{"arch": "convnext_v2", "model": "self-supervised image encoder", "dataset": "stained colorectal tissue patches (NCT-CRC-HE-100K)", "train_examples": 90422, "image_size": 32, "crop_scale_min": 0.4, "horizontal_flip": true, "color_jitter": 0.6, "cutout": 0.4, "method": "vicreg", "isotropic": false, "norm": "layernorm", "hidden_act": "swiglu", "mlp_ratio": 2.67, "inner_norm": false, "patch_size": [2, 2], "depths": [4, 4, 4], "widths": [48, 96, 192], "kernel_size": 3, "projector_hidden": 1024, "projector_out": 1024, "projector_hidden_layers": 1, "init": "torch_default", "residual_init": "none", "optimizer": "soap", "beta2": 0.999, "learning_rate": 0.0024, "beta1": 0.95, "shampoo_beta": 0.95, "eps": 1e-08, "precondition_frequency": 10, "max_precond_dim": 1024, "one_sided": true, "adamw_lr_other_params": 0.003, "max_steps": 9900, "batch_size": 256, "epochs": 28.0, "lr_schedule": "linear", "final_lr_fraction": 0.05, "warmup_steps": 490, "weight_decay": 0.05, "adamw_weight_decay_other_params": 0.05}
Rows from block 9, named by matrix and row number. Rows with one number belong to one neuron. Each number is 128 + 32 x the weight over its row's rms, rounded and kept within 0 to 255. All counts start at 0. Numbers have three digits each. After the name is the row's rms in percent of the matrix's.
# gate: MLP gate (model.blocks.9.mlp.gate.weight, 512x192), inputs 96-191
# fc1: MLP up (model.blocks.9.mlp.fc1.weight, 512x192), inputs 96-191
# fc2: MLP down (model.blocks.9.mlp.fc2.weight, 192x512, transposed), outputs 96-191
gate.239 096:093107115121119140085061143141094169137052179136131124172090152195144095138155142146093095079147185155112093129130135145119156138097128102135150134099127134121155055143175130103097093138086138098149136122141088121144130147089113161107134156085118198137135172171091142160115165134134122149
fc1.239 097:181131110165188082120164060162135112123181146152111101110139067104082089153088083129206154135127094099155131092138136086123105126166090155094140193154111110140079139130224150121117141083118154138114077124162090071127153149143134141115107122134105088106094083118192159148159114156117180086
fc2.239 082:165124160145138190169091190105124143174063149146114127146134116101113118104115140073134110144159141158121117117140140075162177179121109105111131148165170142134153096103137175166118108098157144124125135041136128167127135102158071081060164123131159167149149108188123089124143125127133069170
gate.240 101:103080169124119114118086164163042120173118119125156085195045129139129145130118175102147186161170096128130126144117147083139090139083105104139126101128149065125145122117136122138078167140163154103126161118177122096129157126105130106141146108123170089077148159169095175198089098155084144127
fc1.240 104:142130118084095107147126164155128168165133169164104081178096152128122155198088096126119120117203133143123069180174108110087109131115138143165147088119092061142187096154119105116103179169124138107098137077181152111168121146106162152143110168144098137062187160153119153179095073130111152136
fc2.240 085:137115189171171127058172069113121200144135149144178140198091188138195141101111097185161164118124142141084129074124114105146122177100143125134168102189161161144141129116126123170130116160186153176123149069178122088112118154139138089141128141095081109128109100064131117187157149160142161160
gate.241 094:169129159132199107154120143080178110144092096120065083131109130154155127103081066172159096177100113131152097119083138168089144128121154061132083039152138116147159186118120131148099196080146104086086122146214086124146078141149117156132128139124080112159131157141076149157112098086154166139
fc1.241 092:141152127087117136106143115109112146146139163092117132124117127145072114093123118130132130074119034036092167100130169133073143127110128091117160162139086071145122119091135170046100154106102150107074101131120113175153120124144132100155145141143133115143163093116072185148160118190111105167
fc2.241 099:133139107164143089141121097182099123083119150138149137185129152131132147139139093036065157126141123155109092079129156211062185121072128122118086122176146121127105104109109107132110109159185149121186093163109151109127094107127132112130077193104121138120094109143106151090146158144163152137
gate.242 096:142143217118156147104128091123123106137146099144150119189088133091149135119114100109164147169119092120137175128139134119152124102147134124139140116109096167158114119136145152110094129174150138126100161119123149110130081178092105114149224132128168193057153066118194142104142113112071115173
fc1.242 090:104094095134118155085123124149129143116163130076118128047121156188142144174084133150107116081163198161113136161135116161130123139123157173093089142137155106156107132136148058095134138126140091148129116156139122098088176114145150142150024089168041106156114183144104109117126134152158122085
fc2.242 102:108145122085095131088115095140173155136103112158108131111070153139106104095154128115095087111126137154084099100104154109121104156149114165143152172152119119146109152104087115098127145222078135145096182128093078149128144132064154166142026132151160120070150105170129131088118096098086128135
gate.243 100:090130061156070084114159118131100164147135122061142127092159181139086119122156153114085089142147159181103095104154148155110162160190140138092111131154146080093167091136144115101140146106089134125147063176098119144171113071120146124131174152157092151151130117147175118098123123190179142091
fc1.243 099:069158097145112132184157158114067097147120134095170117121144119117098127135171098133094132082130170171116022072169102124089140122202164142181137138099081078091135145155167089113124084094097144153131096143116085127151076130174101137149148132132122144193127140092147109141111148144211130124
fc2.243 096:149150113170133149195172179179116188175152083137091111108163051149088148087115146093121090175136091133103158207091138137158150149106120151086096148121186120089128123101100110130114177112160187081087126097126089118150138079109142103133157116123085098087125192102143143133175136139120182155
gate.244 104:125199122166114121089086135152152050171115155091100180164137149168119105115144131154137129090153109144173101119070114099126069130154117108138108131143168109141158114075099074160097124172122188088104127130095162145078109114149132125167138106146145138131055103167134098145112146132105161125
fc1.244 108:074191116166131154095059082179178106118103157115082130114111148071118097146114140175142138122129181128142190123150084164132134144131106087142115127112169094126124163142058135149068127134106144129087115131123131126141118091141151226123159093132173126097113144169085147127076135078099172071
fc2.244 107:136142077167098075139130167086134125140152097136131071107091078091109119149182133153129122131119069120117061160098129135109125152130071139174176186144132121144099097114134146141129094155112109105133096166088105143149161079141174128091130123108105138106136047168144169146174145155167128154
gate.245 091:140066166167116120133127145123161082120134166077099090173116101117083165172144117105105112132157095149154087142152153090106140114095190133168175095107151203113104119135125131102091083147164103200134139149150147138128120144146143154210113158106188166129112158133124095134142081058146081147
fc1.245 096:136105163085149111112142108074153110142087067125152092119112120109100119106151162125132120169168141191142072135142101154110101149143101127136140140128167143116098120120125149137132112087148119099064055131104155098090154176147123183163164133115151191132189130089158136158135114148088164112
fc2.245 113:093126113113139100176148093104129152047144170186158131094176090150133134145121126138126151115116168204163109141115176122128118142068169117101136181101140086133102099120059127153194143148134158155092113140136159100138158122060134118095146173111114111148118145154098098174144103140147172189
gate.246 102:091215081115075123094184171142132139130102167070125104127124143150107094159113131111135123187122126081125126176134143167110140112106099138162112082102124062113157093171132128116101127112134149143123062115128058135149150101106086142133139161146106145106167116175147108164163099119093161124
fc1.246 105:089108120085096169144109085150111147153197144104128108082200078116090126116176203103145064066131137085098093111140143132140119103200174093168094163111140123136130075127097099128178124141116105144130119140125171089124138111152111165145092125108155085084143124073080050105140129089119156182
fc2.246 105:112114146148091156181168186156131124109085130162124152072117103135139124071090126117133109097170148100185111124095141122054087157141143089181135093103166126180123132139088126121158119154075078120128117114188102119149132146106116109114109106081097109169070164144185201162154109073098137091
gate.247 106:099108169130104110112133165120132132094163077059097102069191152161147146137116146132151103106161100095149174123117188140124140098136066126131107179122182126142163123138134101139170093083088133105132112112139111066086111144129098103197162126151016139109140036142101145089168109143152122169
fc1.247 099:136192157107150134192066130138111088177181124181150138212060139119091120085121096115130111134114148116110173103104158150117184156080108124109127128099069134194136133176146068093139114114108168152105124100180155165202102139104122163103156108155214121164111109157131145167083114146153148121
fc2.247 103:183161126080158109142116157120072115106105130125181176105088108102197132069124139131106112093139126171113158052132120107098086207017133144123151104083122117189185122108169116103142167138164117113059121109078071154155138084124135137193127150110101165105128118175101150123117137154119203131
gate.248 105:093064122121156083146171161106093117094179163156135149161136095157180162098104128151165132131123145115082140164132056116085071122125159163143073145103158083168136098118096155111165110124119135122169136175140099141198155098155126134117176076161129190163118127092086151163125179108181115138
fc1.248 103:127083104158122124184123126134115048096137058124107162146115043093119165145163157138137105137123145130142132157120117069140152104104091133173106179086122118050118092132152126157064141124153130152190146094090039142103119159160124094098114170099155187131147163141062137136182109173132035163
fc2.248 110:152094163187102158068104054126167105180130133129131042098132124171133116090161106072167039096064119106121136116157100135125101113164102142145128151160085127106105123149137179115114123118128163190167155147118151098075173163137124087113148138146119148190113098134149123076127095122136040128
gate.249 093:077107206063117091174086124135130128152118146068099129146103056147115146119127171176138112123152186127079092101102150175080129121162149120138155163149149134117066138133160128148150149189144139208127085150173121115084146159113187134125074168138134083145110105076133063151133104152101129110
fc1.249 092:187135102143113093168137167194147065081105125096184119086134102193096139174122136069158159102121101090133144189110115109205090112111111075124098130103143176135175138111102101100111085134099127134155183122059129133137148125137083123133202116129173193179124151170156128119142145110105140165
fc2.249 089:162123076140168091164162093123068092094122153139130189168097115115112088124087154121070137159115160078089074178111089123146152121117070117105088126152140118109143080153118087200137119100158117156137143116112098186112154106082160134109061167089122120071074111131074144188145179105107128217
gate.250 104:107152181135166146147131117112121089081182172188087128092129174131091109167125122166110169090089124124195141133106200120109101077100108150104184099133137113117122123120114138138160119127096127120130144145103110100125141124132124105087148134146178149112134107142085112151124138150120141136
fc1.250 107:087138118111124157129125103147167137159143199137133137153169162104114079103098122110147109140088167135123100157123116133062083148103114109062137101139101142120128139123110111133083122143177173132134055199134134146179096132103181167051148092121130102104099197170179203188148169058097115167
fc2.250 093:137130146117158127126112123165121199145199128098071162162149161166209136132088131139153128189096125133113105139087130139093128120176128107098159105175123083115094163161193102198136089109164117167192101083133056132147132084179158141123163133090144104137072143144186194133133136176131116172
gate.251 114:147127147087073123149089157152121087174125111188158142156132096150114124128095167167129104192155112102156183133090151159106069166163157138145120144086120091185060071120150106149037158132109184100176133123093070111134058135113122214145188161110155100163127110153134121096071062113114135137
fc1.251 112:086231164125132175138145156092109149191178135191117088159150180158041113113101113151072101116078113122080155152149192128070133084127156102160145147098123119117065198179179184230148157135108153087118098137123151131111103099129040138101142172131173110108153149193101120180141163149114129160
fc2.251 107:080102095159120099106150113143096106106136103138114127125176165151150109244158163151163127071126141130158124141122164170135165167093165089120075089120118150139146092062125124052096187143092137113137105178142105091061131116110108155143114194158121123123111129176147182105083157148110127120
gate.252 104:185092143120098089155115137120129172107111113037177140108133112101130118149163189213145166115160109153125102070125077081075081175174131112171157110130129142147039132149079179150093123081172108133167152183114149191219156169127075115126090173084102166166112153078176096059106174118136136143
fc1.252 097:101122136137167110112147166120099136157154069174167168091147118180091143133065176137079097080138173139103100114058150089085092143133093174149134209184081096105070115093143074158141119120100125178142116109135124195171154212133158103074096132130128084099116186135114173128127131118151095144
fc2.252 097:103115128122093101142112099150134113154075170155108089147157098149122141136174053103130132070111135149132144152090113151154101143143129122110116116194134141145138088102152149163092084145117165145074130108168097129168126128167182097094132103140144117062143093046162118071107121069100125118
gate.253 101:174157105124146131115144090115079132105181108124120105073075088099062162152118220091107138115138157122151105134122147181144073113105112070145087108130130154105132116132106170180148184114164094181141100097097182098125146167118143097078177153162164127128113106125101122108167166119104114136
fc1.253 090:094097144094100081086117164154153085157168154142104129172129181153155132061149080188146100127136105097054171195113089093159170096120134158130125160119076112120125111117123195124133110139097111103167163164105092146168128136158146076176082126155175125146173156128183128164107105125123150110
fc2.253 085:094130123145137126129152150203092131080120112150096143145167077132088133114085081158105048075142152104158147131131185127123148195104143113151120096122142084153101115081152108154169110126194192180137089073167078154105096184123121095089133075070108127181129116158181116199116135152102163133
gate.254 110:106107069101129171130141041081183154155149153120098163121140081067158122107111092137135157160069124116131163089135129118159152103052092164142165146094152108167156085136123176122154128151150125106124128131116145135174059120147147103222102157162163138135086079138099109128077189146096152157
fc1.254 110:100135145211098132127144126134136108099190033141067066139136167136118107101139145125195147133114131127149126096141115136104139139165090134151066103154125146089141134171129143112112116159106097094167150166159084139085128114151104201145107154129103103078125109115164152106112177152176066166
fc2.254 111:100144122092109088146090169140125094137096179120083148149109141131102097124134114148125126137107134073150055118160110131136168130088138144104130137121119107081106163119112108153107026106121190106132138147133106160077115099125132160129145174124115101195091180110135128118064206173108137114
gate.255 099:100150091144126149160104117091086114115189203155136082075214125127104050097148089145130091105118188160137113140120136147164115132144136165125096207087123139107150079195132081149148142146114215113104132078167161162115110133119164154119127098157097188105117114122180070155129149185099114115
fc1.255 105:084191118149130146103181082125076143130135147145087177134120163166054117106121111115156106126110129112048129146129121124127094159172142145129051175144172168084126095093135194181107129118137151124075108078165153145117115151170198117162102083171102160160082106093209087131142146144144150090
fc2.255 093:147088127136111141151130147101125122136083117165141125139131168183081115144156103154168101051081077060071079145101150167092131175180075103180133120166194108170152135142109121118102124123092089095054138127131104081156100145127136140102087081121113103163122102088081144124126109097142101110
gate.256 105:182068138139127137122097153158112136102094110106111104197129138159127147094172136152128129188082169144081185122161098110123142159116145143123125120098041102123157071119123121098137133113099148142123086097139093154109117114115174137116109158141149171199178118097113119099155136144186134169
fc1.256 108:119189127116095111165187133110122160120199124109105187157111140085125124085158180146044042160119102139034155141109081153170142151135143116120113092137183169148131127102152096129132064113210167130142108052135101126113031119123104196130159123126175123193118134206139146116137131180102098160
fc2.256 103:076130105100135192158128120118098166135080114197140062048059171123105113071130128117119130160140125108121118103122150147087097111141135103085127130092157109112156089128131065140145119112096101123122157125137127105098117121105145202118073158056112139162162151097064153128089244170142141123
gate.257 111:123126070150135131166091127126117136149091082200096047155143169153184077161073138137102101179197145164143139092082168085133135114134133163195131110127145140133090092086167124184102174151165119193153073120141096128128102120133134084152145126121161168102123171186121094102119150144148157087
fc1.257 108:092087113128181114135134089123125145125138090152130078148134123106125169103110152107112142095170106137151133144061137112214126130110183147094083155081164132129111111139119170114126141165132132117133134123129109117130079125162137156090143160164152075127123153198121113125118153136085160057
fc2.257 111:107123107144165134137127122159195149149158055136145099114112134106171127165121186157105071123178169141088102101148121125115154116118088113145146107060169187088085133073174142212070137109137102103101135148125154071106127109177138140092126146173123106166095124104114132161183173118182090177
gate.258 109:108103138128068107192090112113133120070087129077083103161106107172097160109096133147095123085127118114105080118141152083137151083170124133136132139113117092090090100150101132134141118148150148101161136114103101144101035144112088112125101135096073144099160068070133073123203165117132124133
fc1.258 103:101092139107096085148147117104143094116093122108144133101094111150095115127101153105118119170129091160105086091069105113122123116183127126163128140158148140144118176113116126117117136119203132137084059145071123150136129118134131057125072165103086180129187165114096090102144114105155080125
fc2.258 108:129169141124115133131133096156059161110130156130100123135138070151184090160111187134175157137107225132144122201122141156143057118086165116139153121131139102076141140129122150126132162131111197091124088123125109123166116169147102129174175096130175101085118174082097152108089130093088112168
gate.259 102:115094128175088120132139183164134108104171134117089141078080140154133109152086133112150103139185132100102132140077086162210100108093127101179188137119197194152163110114154074146103157157111159090108115135087134089093111175119084075109127145147127164138114116115149104094147140165160135071
fc1.259 109:115107115082130079161199112144139150143140068134122162118138155189181134079106143109131141160146101129110165135157206118120080169187107084133103148200118141129128141098126158081142117125100052109114121160124111177125162151091125167143120080114124183132135137099122174123083128143100144194
fc2.259 104:135174131118144106147150119075108152156132134141132134081103161174123127129099131103065141210077110153148138148144130104147157164111142124100098088151080105193116143133112148166184128151166038156106118180116143146157124136133129146086186077138103125189119133181165140161140053041180123171
gate.260 094:147127150123176141158100168126179165141193164119134078147157149171114158154123123133104089140119091098138198192140159148148137135078173108067136132137109084093126153123110158100153161124150159151166157147142079111170119140139088112095155073073187158159125089175094185049176118153086136128
fc1.260 093:142169094104181088118103106142142129074204158164112111144139185179115143126139135105079056216128147133170127144159153133127125179106123119107170076138127072104108116086114190092118136098141114124167087108098117169181089117080144098054141089103176125138123151204109187132168140122116125159
fc2.260 085:119105147150149178110216093135132153108123165112136094168166112068143124163105140138104151124109166145168101181160137157165091124155133068101080127088197168098175154139124128098097155103167099133130138130120172075095136124113139111171143186146111136113135135102147162107093130171122129126
gate.261 099:136116169151110154116133179138175117179168107149068052114205132116106103159148084077074154122176099129150132090101144066084095136176055140128147132103124123060118157110070178072136184169140119091087122190104123120119132175159148158081127126160151155132146112151132161158149137085137140081
fc1.261 104:105122110112097076085126127069099097081099152106122140145173132198176143090137098130148136214095133136084157167100153170137149110072135099147119125169108131134101070146149117121130105034117160136113156103161099149150087076124101165109181107146180145106129102033118150108087133133199128164
fc2.261 094:127152104086118156071132130160146108113107156125090146108093105148158137144144137137126103091088104148094150099079142163200148087150122093067140129143099119132186117086139112052162122139177148122173121104105066126090132162174162098122139175097159130112158154175137060211141123068105103086
gate.262 098:084100143056193135092157150154145194126141113110170125131119091134143119124123129123138075083131161107142176116155121114150115103115155127128129095081153166185146171097120134102159166142105180123127083164124111106153138177174094058153144130130099128150097135076153164178073106119156119087
fc1.262 105:159114177162099115139124119127128157069118160117155132145099147148125126130128094132113118130128134144126098147135090146120176126070112111152091155091099103073096098124157112153182134167084185109146192169143119139076141176129144150163121119107111119116108103149112104057151141093131147102
fc2.262 101:101079136127098115197080162190185116176079131203069142074201149111183145083157143105112084115134143136129180118056096171106132081167140154111138090145089115147129154117113168128153106135103194171108124104145165111105128129146102104125146157131150155199142145150144116100089075102145137182
gate.263 104:156136079124145149101106121089169105108107092143153161127176107125191118137108142146148123130192105139156125179122144107158123143118126126144130142146117152121093154075109171113108110135167116226071096084080127046097131166122102103120114134142126182052126119147122109129102119129152155138
fc1.263 095:115113155083170154093116117116132112096109113156150148139148152112153177145179109087105139124116089117145101140151119137121101054179118082163133188126068126106103201085093122153138179113082104089164159135088100103134194099091093097141094190166098185081143163135144088153174144165162097152
fc2.263 086:165124187077089097145074116144143146151160149136086145116142113163086088145079148114122159175078130117168086148109175110163110069165125154154108163171104110129095158184132189135155048102182120159185195135190129116126158155086147164113120133133136122112135111114162139122139127056081159088
gate.264 102:107085209144123127136082121103065095087139134139096111121108059133141124049161124130112132155159165112125132126158208105149106160132138124108122136094117180105102116087066104091169132171123122170134146116094140107167155101060125115108111139089153155137141189118150152177148152103215178125
fc1.264 096:125110053140109096163164119212108088144049141139097149138168139170135103177102076130119114176200107153161091082148156153099128119110096104125197133119141121135125155158137153168110125113137152140107095102145125051111107152164092190166128153113120093146069139131074147119114139142085125092
fc2.264 099:092085123141079097129132148115113100079113121118089153165124117160139158119106088110093129079128106163122138129083156125112131157080115093064147131115088137110112071115113154144120056116096059150233073124102127155118107082091097125125164190136193019140093131109122133103128158110092093178
gate.265 093:082176182132114135085048097126094055143142122132173089121161032120110143140114172157163081078104099127126101141137119118053143131128083120144145145127108133103108140142121112212141135137157131102127139098120105166151145123189050118118120148073133145160147101124134148158143166077179120123
fc1.265 106:132106164161125144147105142086118113125214079154117141166155130122174084115088148104138163181139119116110135125186122134197149120091167106115157080143138152178148141135135123080081113201151111142127119153113142115147104077084121132117137089189112138072168187113140170105159132202123096082
fc2.265 096:098177095122163142130139100126190152106102143111158138132139137139128133162064157178094165135082079140120152154138081104206111096148158138116109169062107096093132192157146078189110089076136110093133137148086056139127109103115156183092133146115105071136110188060115178121067164076066158136
gate.266 098:134154185100102138153140092112123118046091136149143105170093132106128148132155081092112097072060142117140149141087137098099150163176119149152132121126158134140130157143166116081155131133169140120130153062082180117141109144145102123096111114119143101137094140143083123110143142095081108115
fc1.266 104:159130103202097163113129162133156124180101151111128116115111125108148117146123171125124151198112092112170095120161169096178110096108133119154114125192066135080140164125041074162056117147078153116092107170111113168112112129131116131130153165142117171128114138103125085113125088208140080148
fc2.266 105:071121165138144122084189125186139147091138164139117122135128155115141149116156137196105159151163114162110123089101134100101145101072190112153119077107126104149168126139226144180134099076150152110151123113081133202075142143109167162125125112104108140119103082103125117131112165180096147082
gate.267 095:155154139102104111160128172126111109154160066097155178123154102120105164108127144130094138123135146133107071101124159128086171163135241151149091125173113126098142148151078123122155164118133132081121135114124152109087113107071087108123127114150198141162201089125123169168120140174165089166
fc1.267 093:116128196148114127115151095116134103108138128099133152127160187084174194097123091130139103057199161121129096120133111128154176155073140170113127194085183183091201112129092151117146133119099164132111103185141148095108089144143081095161092095177133069147169116156143164102163111094096154102
fc2.267 100:113130120129116134161149158186187146149115118117152098108158089092179108130113102158127179101145072107156159162115103138136097150130119141111154160117090212124166167094113114074143137229159166157128069105167132081090117119117140138159161137199077104135124105120125130132135140181148129141
gate.268 108:114116199108142086179067109162165120086174154153107125146092164048123138086172115109135134078113132102121147134136144140093190164161139093168168160130137139151098091191192097097183108131095127191155144091159113138133089143118132117103100126139154130122193112120111114169188134125138103143
fc1.268 102:141154084123150172110131205107154142122066041126131112100094083196153141121088100105138124152154109206105077154111109168135077098095102123184091090090116138090143171060088129122072155097143189085121121193079129167138166116161129140158193135077138138120093158173162136103063129131098129094
fc2.268 114:148181097156156112127169078084118139174132124144117157131104211142137091111106099134116149183110066124130114145123098146148151134123147130117092126156156149184164070144171136177136096070134122048136178124116112137115107145122155128082158105142115084147154139112148119168107119168065029139
gate.269 104:113101124127114098083124183180156080115160085123131115147130121110136126146178099106159099182125193149174130095167145196162100175077118083097081143155183133127127070127095105149151102138126117124122097181100129121147145161110188178236100136142131113148108107078146177109093154067153071144
fc1.269 109:101129171152101140106105079106171059133161129109159101135138136106104152154185121070085135165117145108098100143129143177126138125079123100126103128125151088082162152131139123135108125146116098071170150165094140157129186163165097162143119136068110161068122174138108233127129112069111136138
fc2.269 106:150112190094132093117141078169161142147132123128121153142096141114133178190137193160139179168115121062150163137124133130152120139150195071095092156103174144123118093124126113112079118090162138159119113152066103106178137153118195205107169105145128052093121089110119147103102126154140082128
gate.270 100:102157157145123132133131094150128090143032075075125187063180072090118143074151095113133152099155187087111107138139133163109138128150136197135121062140113129131169099167094143128129135121127138111100130088085126065119106123122136103169055089128140188045094087122163097145132113111158118134
fc1.270 107:113107115056136164105149100112086149126110063116108198134150206137138149192217122110160118095179197131123146130118131118182188137121095170135100162114130134119127151189193141061114136097115145129114119141094113128156147147107115078180076118161072116128095117072134137123108126132108196152
fc2.270 098:088090147190101154139169137217108156109094177179083128103180161071122148100146128130134117142120145124136159105114062099193142089130129127048168096132105164131088122089093133173156177174142203131174138158073092093131105113150110114125092176143126050152131156057136108095136096128165094175
gate.271 103:068143176171073178104199119113194128119190123188133130103153124128088116120092110083188119101146067140159073129174087130140177116095146198111085131138179111115131104125130158172096141121147080149160110118146138140101193120114099075112115158171111137172097124160164094141117103094161147102
fc1.271 098:121171134163112091120160143145161160119157114156143178130167172115061103096114152130147132116155131177118061160126129126084135150130145168138115127099176123045107091162148127120148103064139157181178142074098082112113102072142108104097161178158149093109146164112193095136092156127088148106
fc2.271 086:169151134097130130079150136188168081128107106076109133148159108122097118144140094136177152068107156107159170172131127095117126130083162117093187080108109114090154167095161176083064185108100118100192139101115134093038147112155135144162135130119127110130120136057094135143123114156157147107
gate.272 080:160079118106143120136122074141112181076124074090098128125101114112125061151177164139111081170148193155144147124113116105091161166199137142194211136162085098130178076111090164099137147171170086131134138122177164153126126124138179124114107153099140142158178097054116088138118127151102100113
fc1.272 076:106111139106151157150160155119108176129147094106105161090106104104077116100172174106101140105118171089105137156087145128180136089072085191109098099101073135161091112184163118131173143078149151165093143100148112162187116125186125131148153146124064155145111205135167157084133177123102139170
fc2.272 084:140136093117091136094151098187054136091152128148160093141101149174131093101095094153148131080138101112144106053135185109191107195147133155127089099148169120144061080118125087124125142170138129170105159165140097113156114098186189178125122141137109163123104113057132119161147128153136131096
gate.273 093:112116094060116135138155155094133094103140127119132066144150067098098143110126188104117073130133160176112100087120089074220129114189099173093115164187117120121107195097129149111202105119121145149098099155146130089135099076073073093112152164144163136193128125144127118179129166150125140140
fc1.273 099:090165137135155183150080126130089154149122129134174113142106147134160098116169074161094186091126137073149133097126156114120116111088084090132083162141152100137175222128118128170181147126110137136111151195137147090115154141145165097114137066130071099058096178087153187163116135119112164116
fc2.273 104:171120107131094168085096134143129129150125129095145204136137137151164097141111211142092171105138193154149172126133124143226131095163054162163133147163137140135180101117177108142093097106144088108154155069094075143135123184175104111099142068110133101123116131079132104186149106108105159160
gate.274 104:121164099111084154125100073168154066110121169124160138136180100146110084183117110126122092152037114150151130163141050141135100149227093063140147130150132119114149112077123073156121153132139124141186169099110140106102092136096067174118160143120144119119118196097102183064136178146153115099
fc1.274 106:167144087113138117153131110105173069072133122152069104145165107110111129101163168147099090165114092143143190107118110063174106130118097084136127147054151143155122147124158112160129124106125148145153074198132138108114151088160127160085114077113122184099176116130101133192123151167139092104
fc2.274 104:126085075130103187130146140137126164136147115141152160176187073162087094133133113151170165126065116106141090153104134137100115107163084130111087112102081167131078093182097185120084177112134149152139117157160106100111163098127103141123161135121096153127092146112100125089160127117139075132
gate.275 107:116161174104094136113123090189107072110174103076164115203088099100154125118112162130144135134079141145088155126128131141110129166164139108121122142112156141122149183125106123070155038153128088127161156072166103167097115084094075109191120124106118075173151091118131202148125110088185091154
fc1.275 106:083160098133125126048120053176125182181129134087182134159105192133113142180106145105144139180112132144151110100041125168070115111111085111140159105151098130182151137126192146149136111104139129106151142097112174157112157163114140098150141146122127083128118100113129148185100146121074181198
fc2.275 106:154121146132119096142111173130087113113126097133084128135138147099177054163126196203138166146147122109163163109136108117160214089137138128128111106189121085068117151095112128126151131133127136160103083145105150141078142165063143091184130114145179110094121115098100127145180148185130238130
gate.276 104:115111102079155125156117129103145135096138148096181126120141134146156114156059118129089183081167137045076137129141122066120134132169137139105104139152151106112109127164141077130103138085123110171153119133113099050152117081140149107092129124160154191186151108160035133111124100180166134120
fc1.276 109:160064080113144074152131050149151165170086170143084144170119107075167168142163117146084130090140143118141185123084118114089132111085112134176204120120159088117094106118143141077149136181104138090126128127092101055112108116114158097174157133060157111160059118193087058104130166135137203140
fc2.276 113:164115115147123150102046090178135095102125115110112106137114147164139108168159122096086126068126185080174169093127146112158186102132184079192077149125081079114114132112147125056171148117073122132106079144136058146125153146135103127142128129166180085106148187091081095123168105148151112106
gate.277 100:150125117150128138116173131110081073131145112146146140119069096141146139142100129119076168173168059048135120155055138188107141149080134071203071139112115145122133147104136105159100115183123121143160155104124122068185187083101117097172109127128150173126136150176145177112077128145153090132
fc1.277 104:154068186188125068130108098170165114131137058149056160113087106116191148067039117149124069143157110148078082161162102128098114134131179112149146121071135170072113148077124126118133094086162112127169196136116109104102116131147097124111115171169109111150133100113159138132169128202167070142
fc2.277 097:078146133120102157063091142139126143168161148131175084162144118169119139114141130085094143084122075139122148185157106105147097120191163175167135130131088159115120171138132107149106103151104153175179182143120085144140164183122160121157113106199144154122138135106129126090145178100182036197
gate.278 090:089057156151089128109152107171143090085166126135107117129124110126138187164095135054192199205096144121108157108128138065158117145154075123095124127116140146111157147100104098106156182149125115175111128157138129120110121043129124103095147119095138170124147123092144146165066157112143101137
fc1.278 085:146164156119157076135135144102145102147163077097110149172164102190153104203107136085134131153156113099168106103088116076065119196145139136168155117074068122141085135157154155153169113127143099145090142127126077191126117100140095128136139161092115103099117112091072077104168131124097175160
fc2.278 104:125170126152120064135119090096127082130138151120087195064126128100135173132095191068133096188210132100142102095105146184123141137108098170137156114129153133102160121197151085143141119124114145065209103062147165109097138097137099119137161122144139127120129112158128123164170155126158070183
gate.279 104:127097093164102157144144128141159118121155057130139106100080066144113063182134169125088100135094112153081138141116111125209107161152111136131115111128108127131080123183123136165178058120164105056091124085100145165105137096168117128102113150126161151155141111165103113143141136178137143151
fc1.279 098:142113157081122171092099135149113139114154140127125174109133120104127089092149206083118161170079150107142099157124183139113101097134140112177183121114109151149178119114158148119150165124175107136101158165092163089115119071155139063143139102106124173085085149045127213112135146172143098117
fc2.279 104:134097149169115121042124105130109107122140170048111151092168128066102129126150134123151099126117184146144122097140154183169126110160147167095132101171137088175149149124093090151122087143148178124115195110145132134145139135131167123057194102125177194139102097108121091158125094122106120126
gate.280 096:117172141099138163112148134197168144160104196119138141080093110160154144123146153132122118121179095155108128148133149148130145129114126089065081161169173135134087185128114155101087100121211179080086111082076135129121123210166182081151131142080108156147149135087132164110113118080090144106
fc1.280 098:099152134153139086145106122110136103103132102119116166123133097143131161193136135131130063131175089158142065126129097120095097128144136126165101092158171133105124117104135079119171127119042179131096147139147146142126099093115156075093114115137145070128177117126123156134155128066080118148
fc2.280 099:172087156171131118081156122125061047177164064150090106086123128152135112182138164116150116046085152156078158071135199180136095115128164157180126153109108131129120137092084124124165105123183110090128072097146072124124146172163123101121153206136154074098103109101150150118146140114129159154
gate.281 113:101120169073164118156101105096145119143092144103107082124139149131118129131122148132080097105176126125116156111155125081121203130142138157101164133136140145144097139122128107187082161172160104128173120113193114129120146111106169203100103131161096094114171136117144145186179140184175106157
fc1.281 108:150124236099118128167140091126098095128157118163131167116133146087147146152172116172109141159065103097083204098116097096101197149121194039125141100170056143224140071096099140098170104133141100167109142114175101162127147162179145152121102142137209197154102103130073160165183130143116123132
fc2.281 118:127120126121144159179084125101117160099090101121162117102092037135109191136109028129106107108133144146106158061105132172109148109101087107145185154131131050072135151125142071068183128177142118168113120153153131146113146143133127095170146132118154171085155091143122097150151104019162185116
gate.282 089:120144137131127161118136101157128148069159173129131127124124093122057081116134149127155156083094164140194144044089114074144118173169083096097152122128132107112128144122221154167164128147110107116207125162144142172099134127091093134122114181091092135137107088145142098123103096070150177116
fc1.282 098:098141089154141174142146126128130126156098090083135105130114192124110119147117069132113093116153131135041113080121108134116147079111102120179100185089055161089131145156081089069131116104122118083102116177116104154131122114134117139084142112098134085107142117181118111182094135129119135095
fc2.282 098:125102110127169131108101109125192129204160166149094157113133143175111176144114132136114083169073138149134114075083105097147113112093194130118123152032115105056144153151096126169096121122087164153117095047096087152157122167095144125109053098101095156157155092119111142154171156182113108160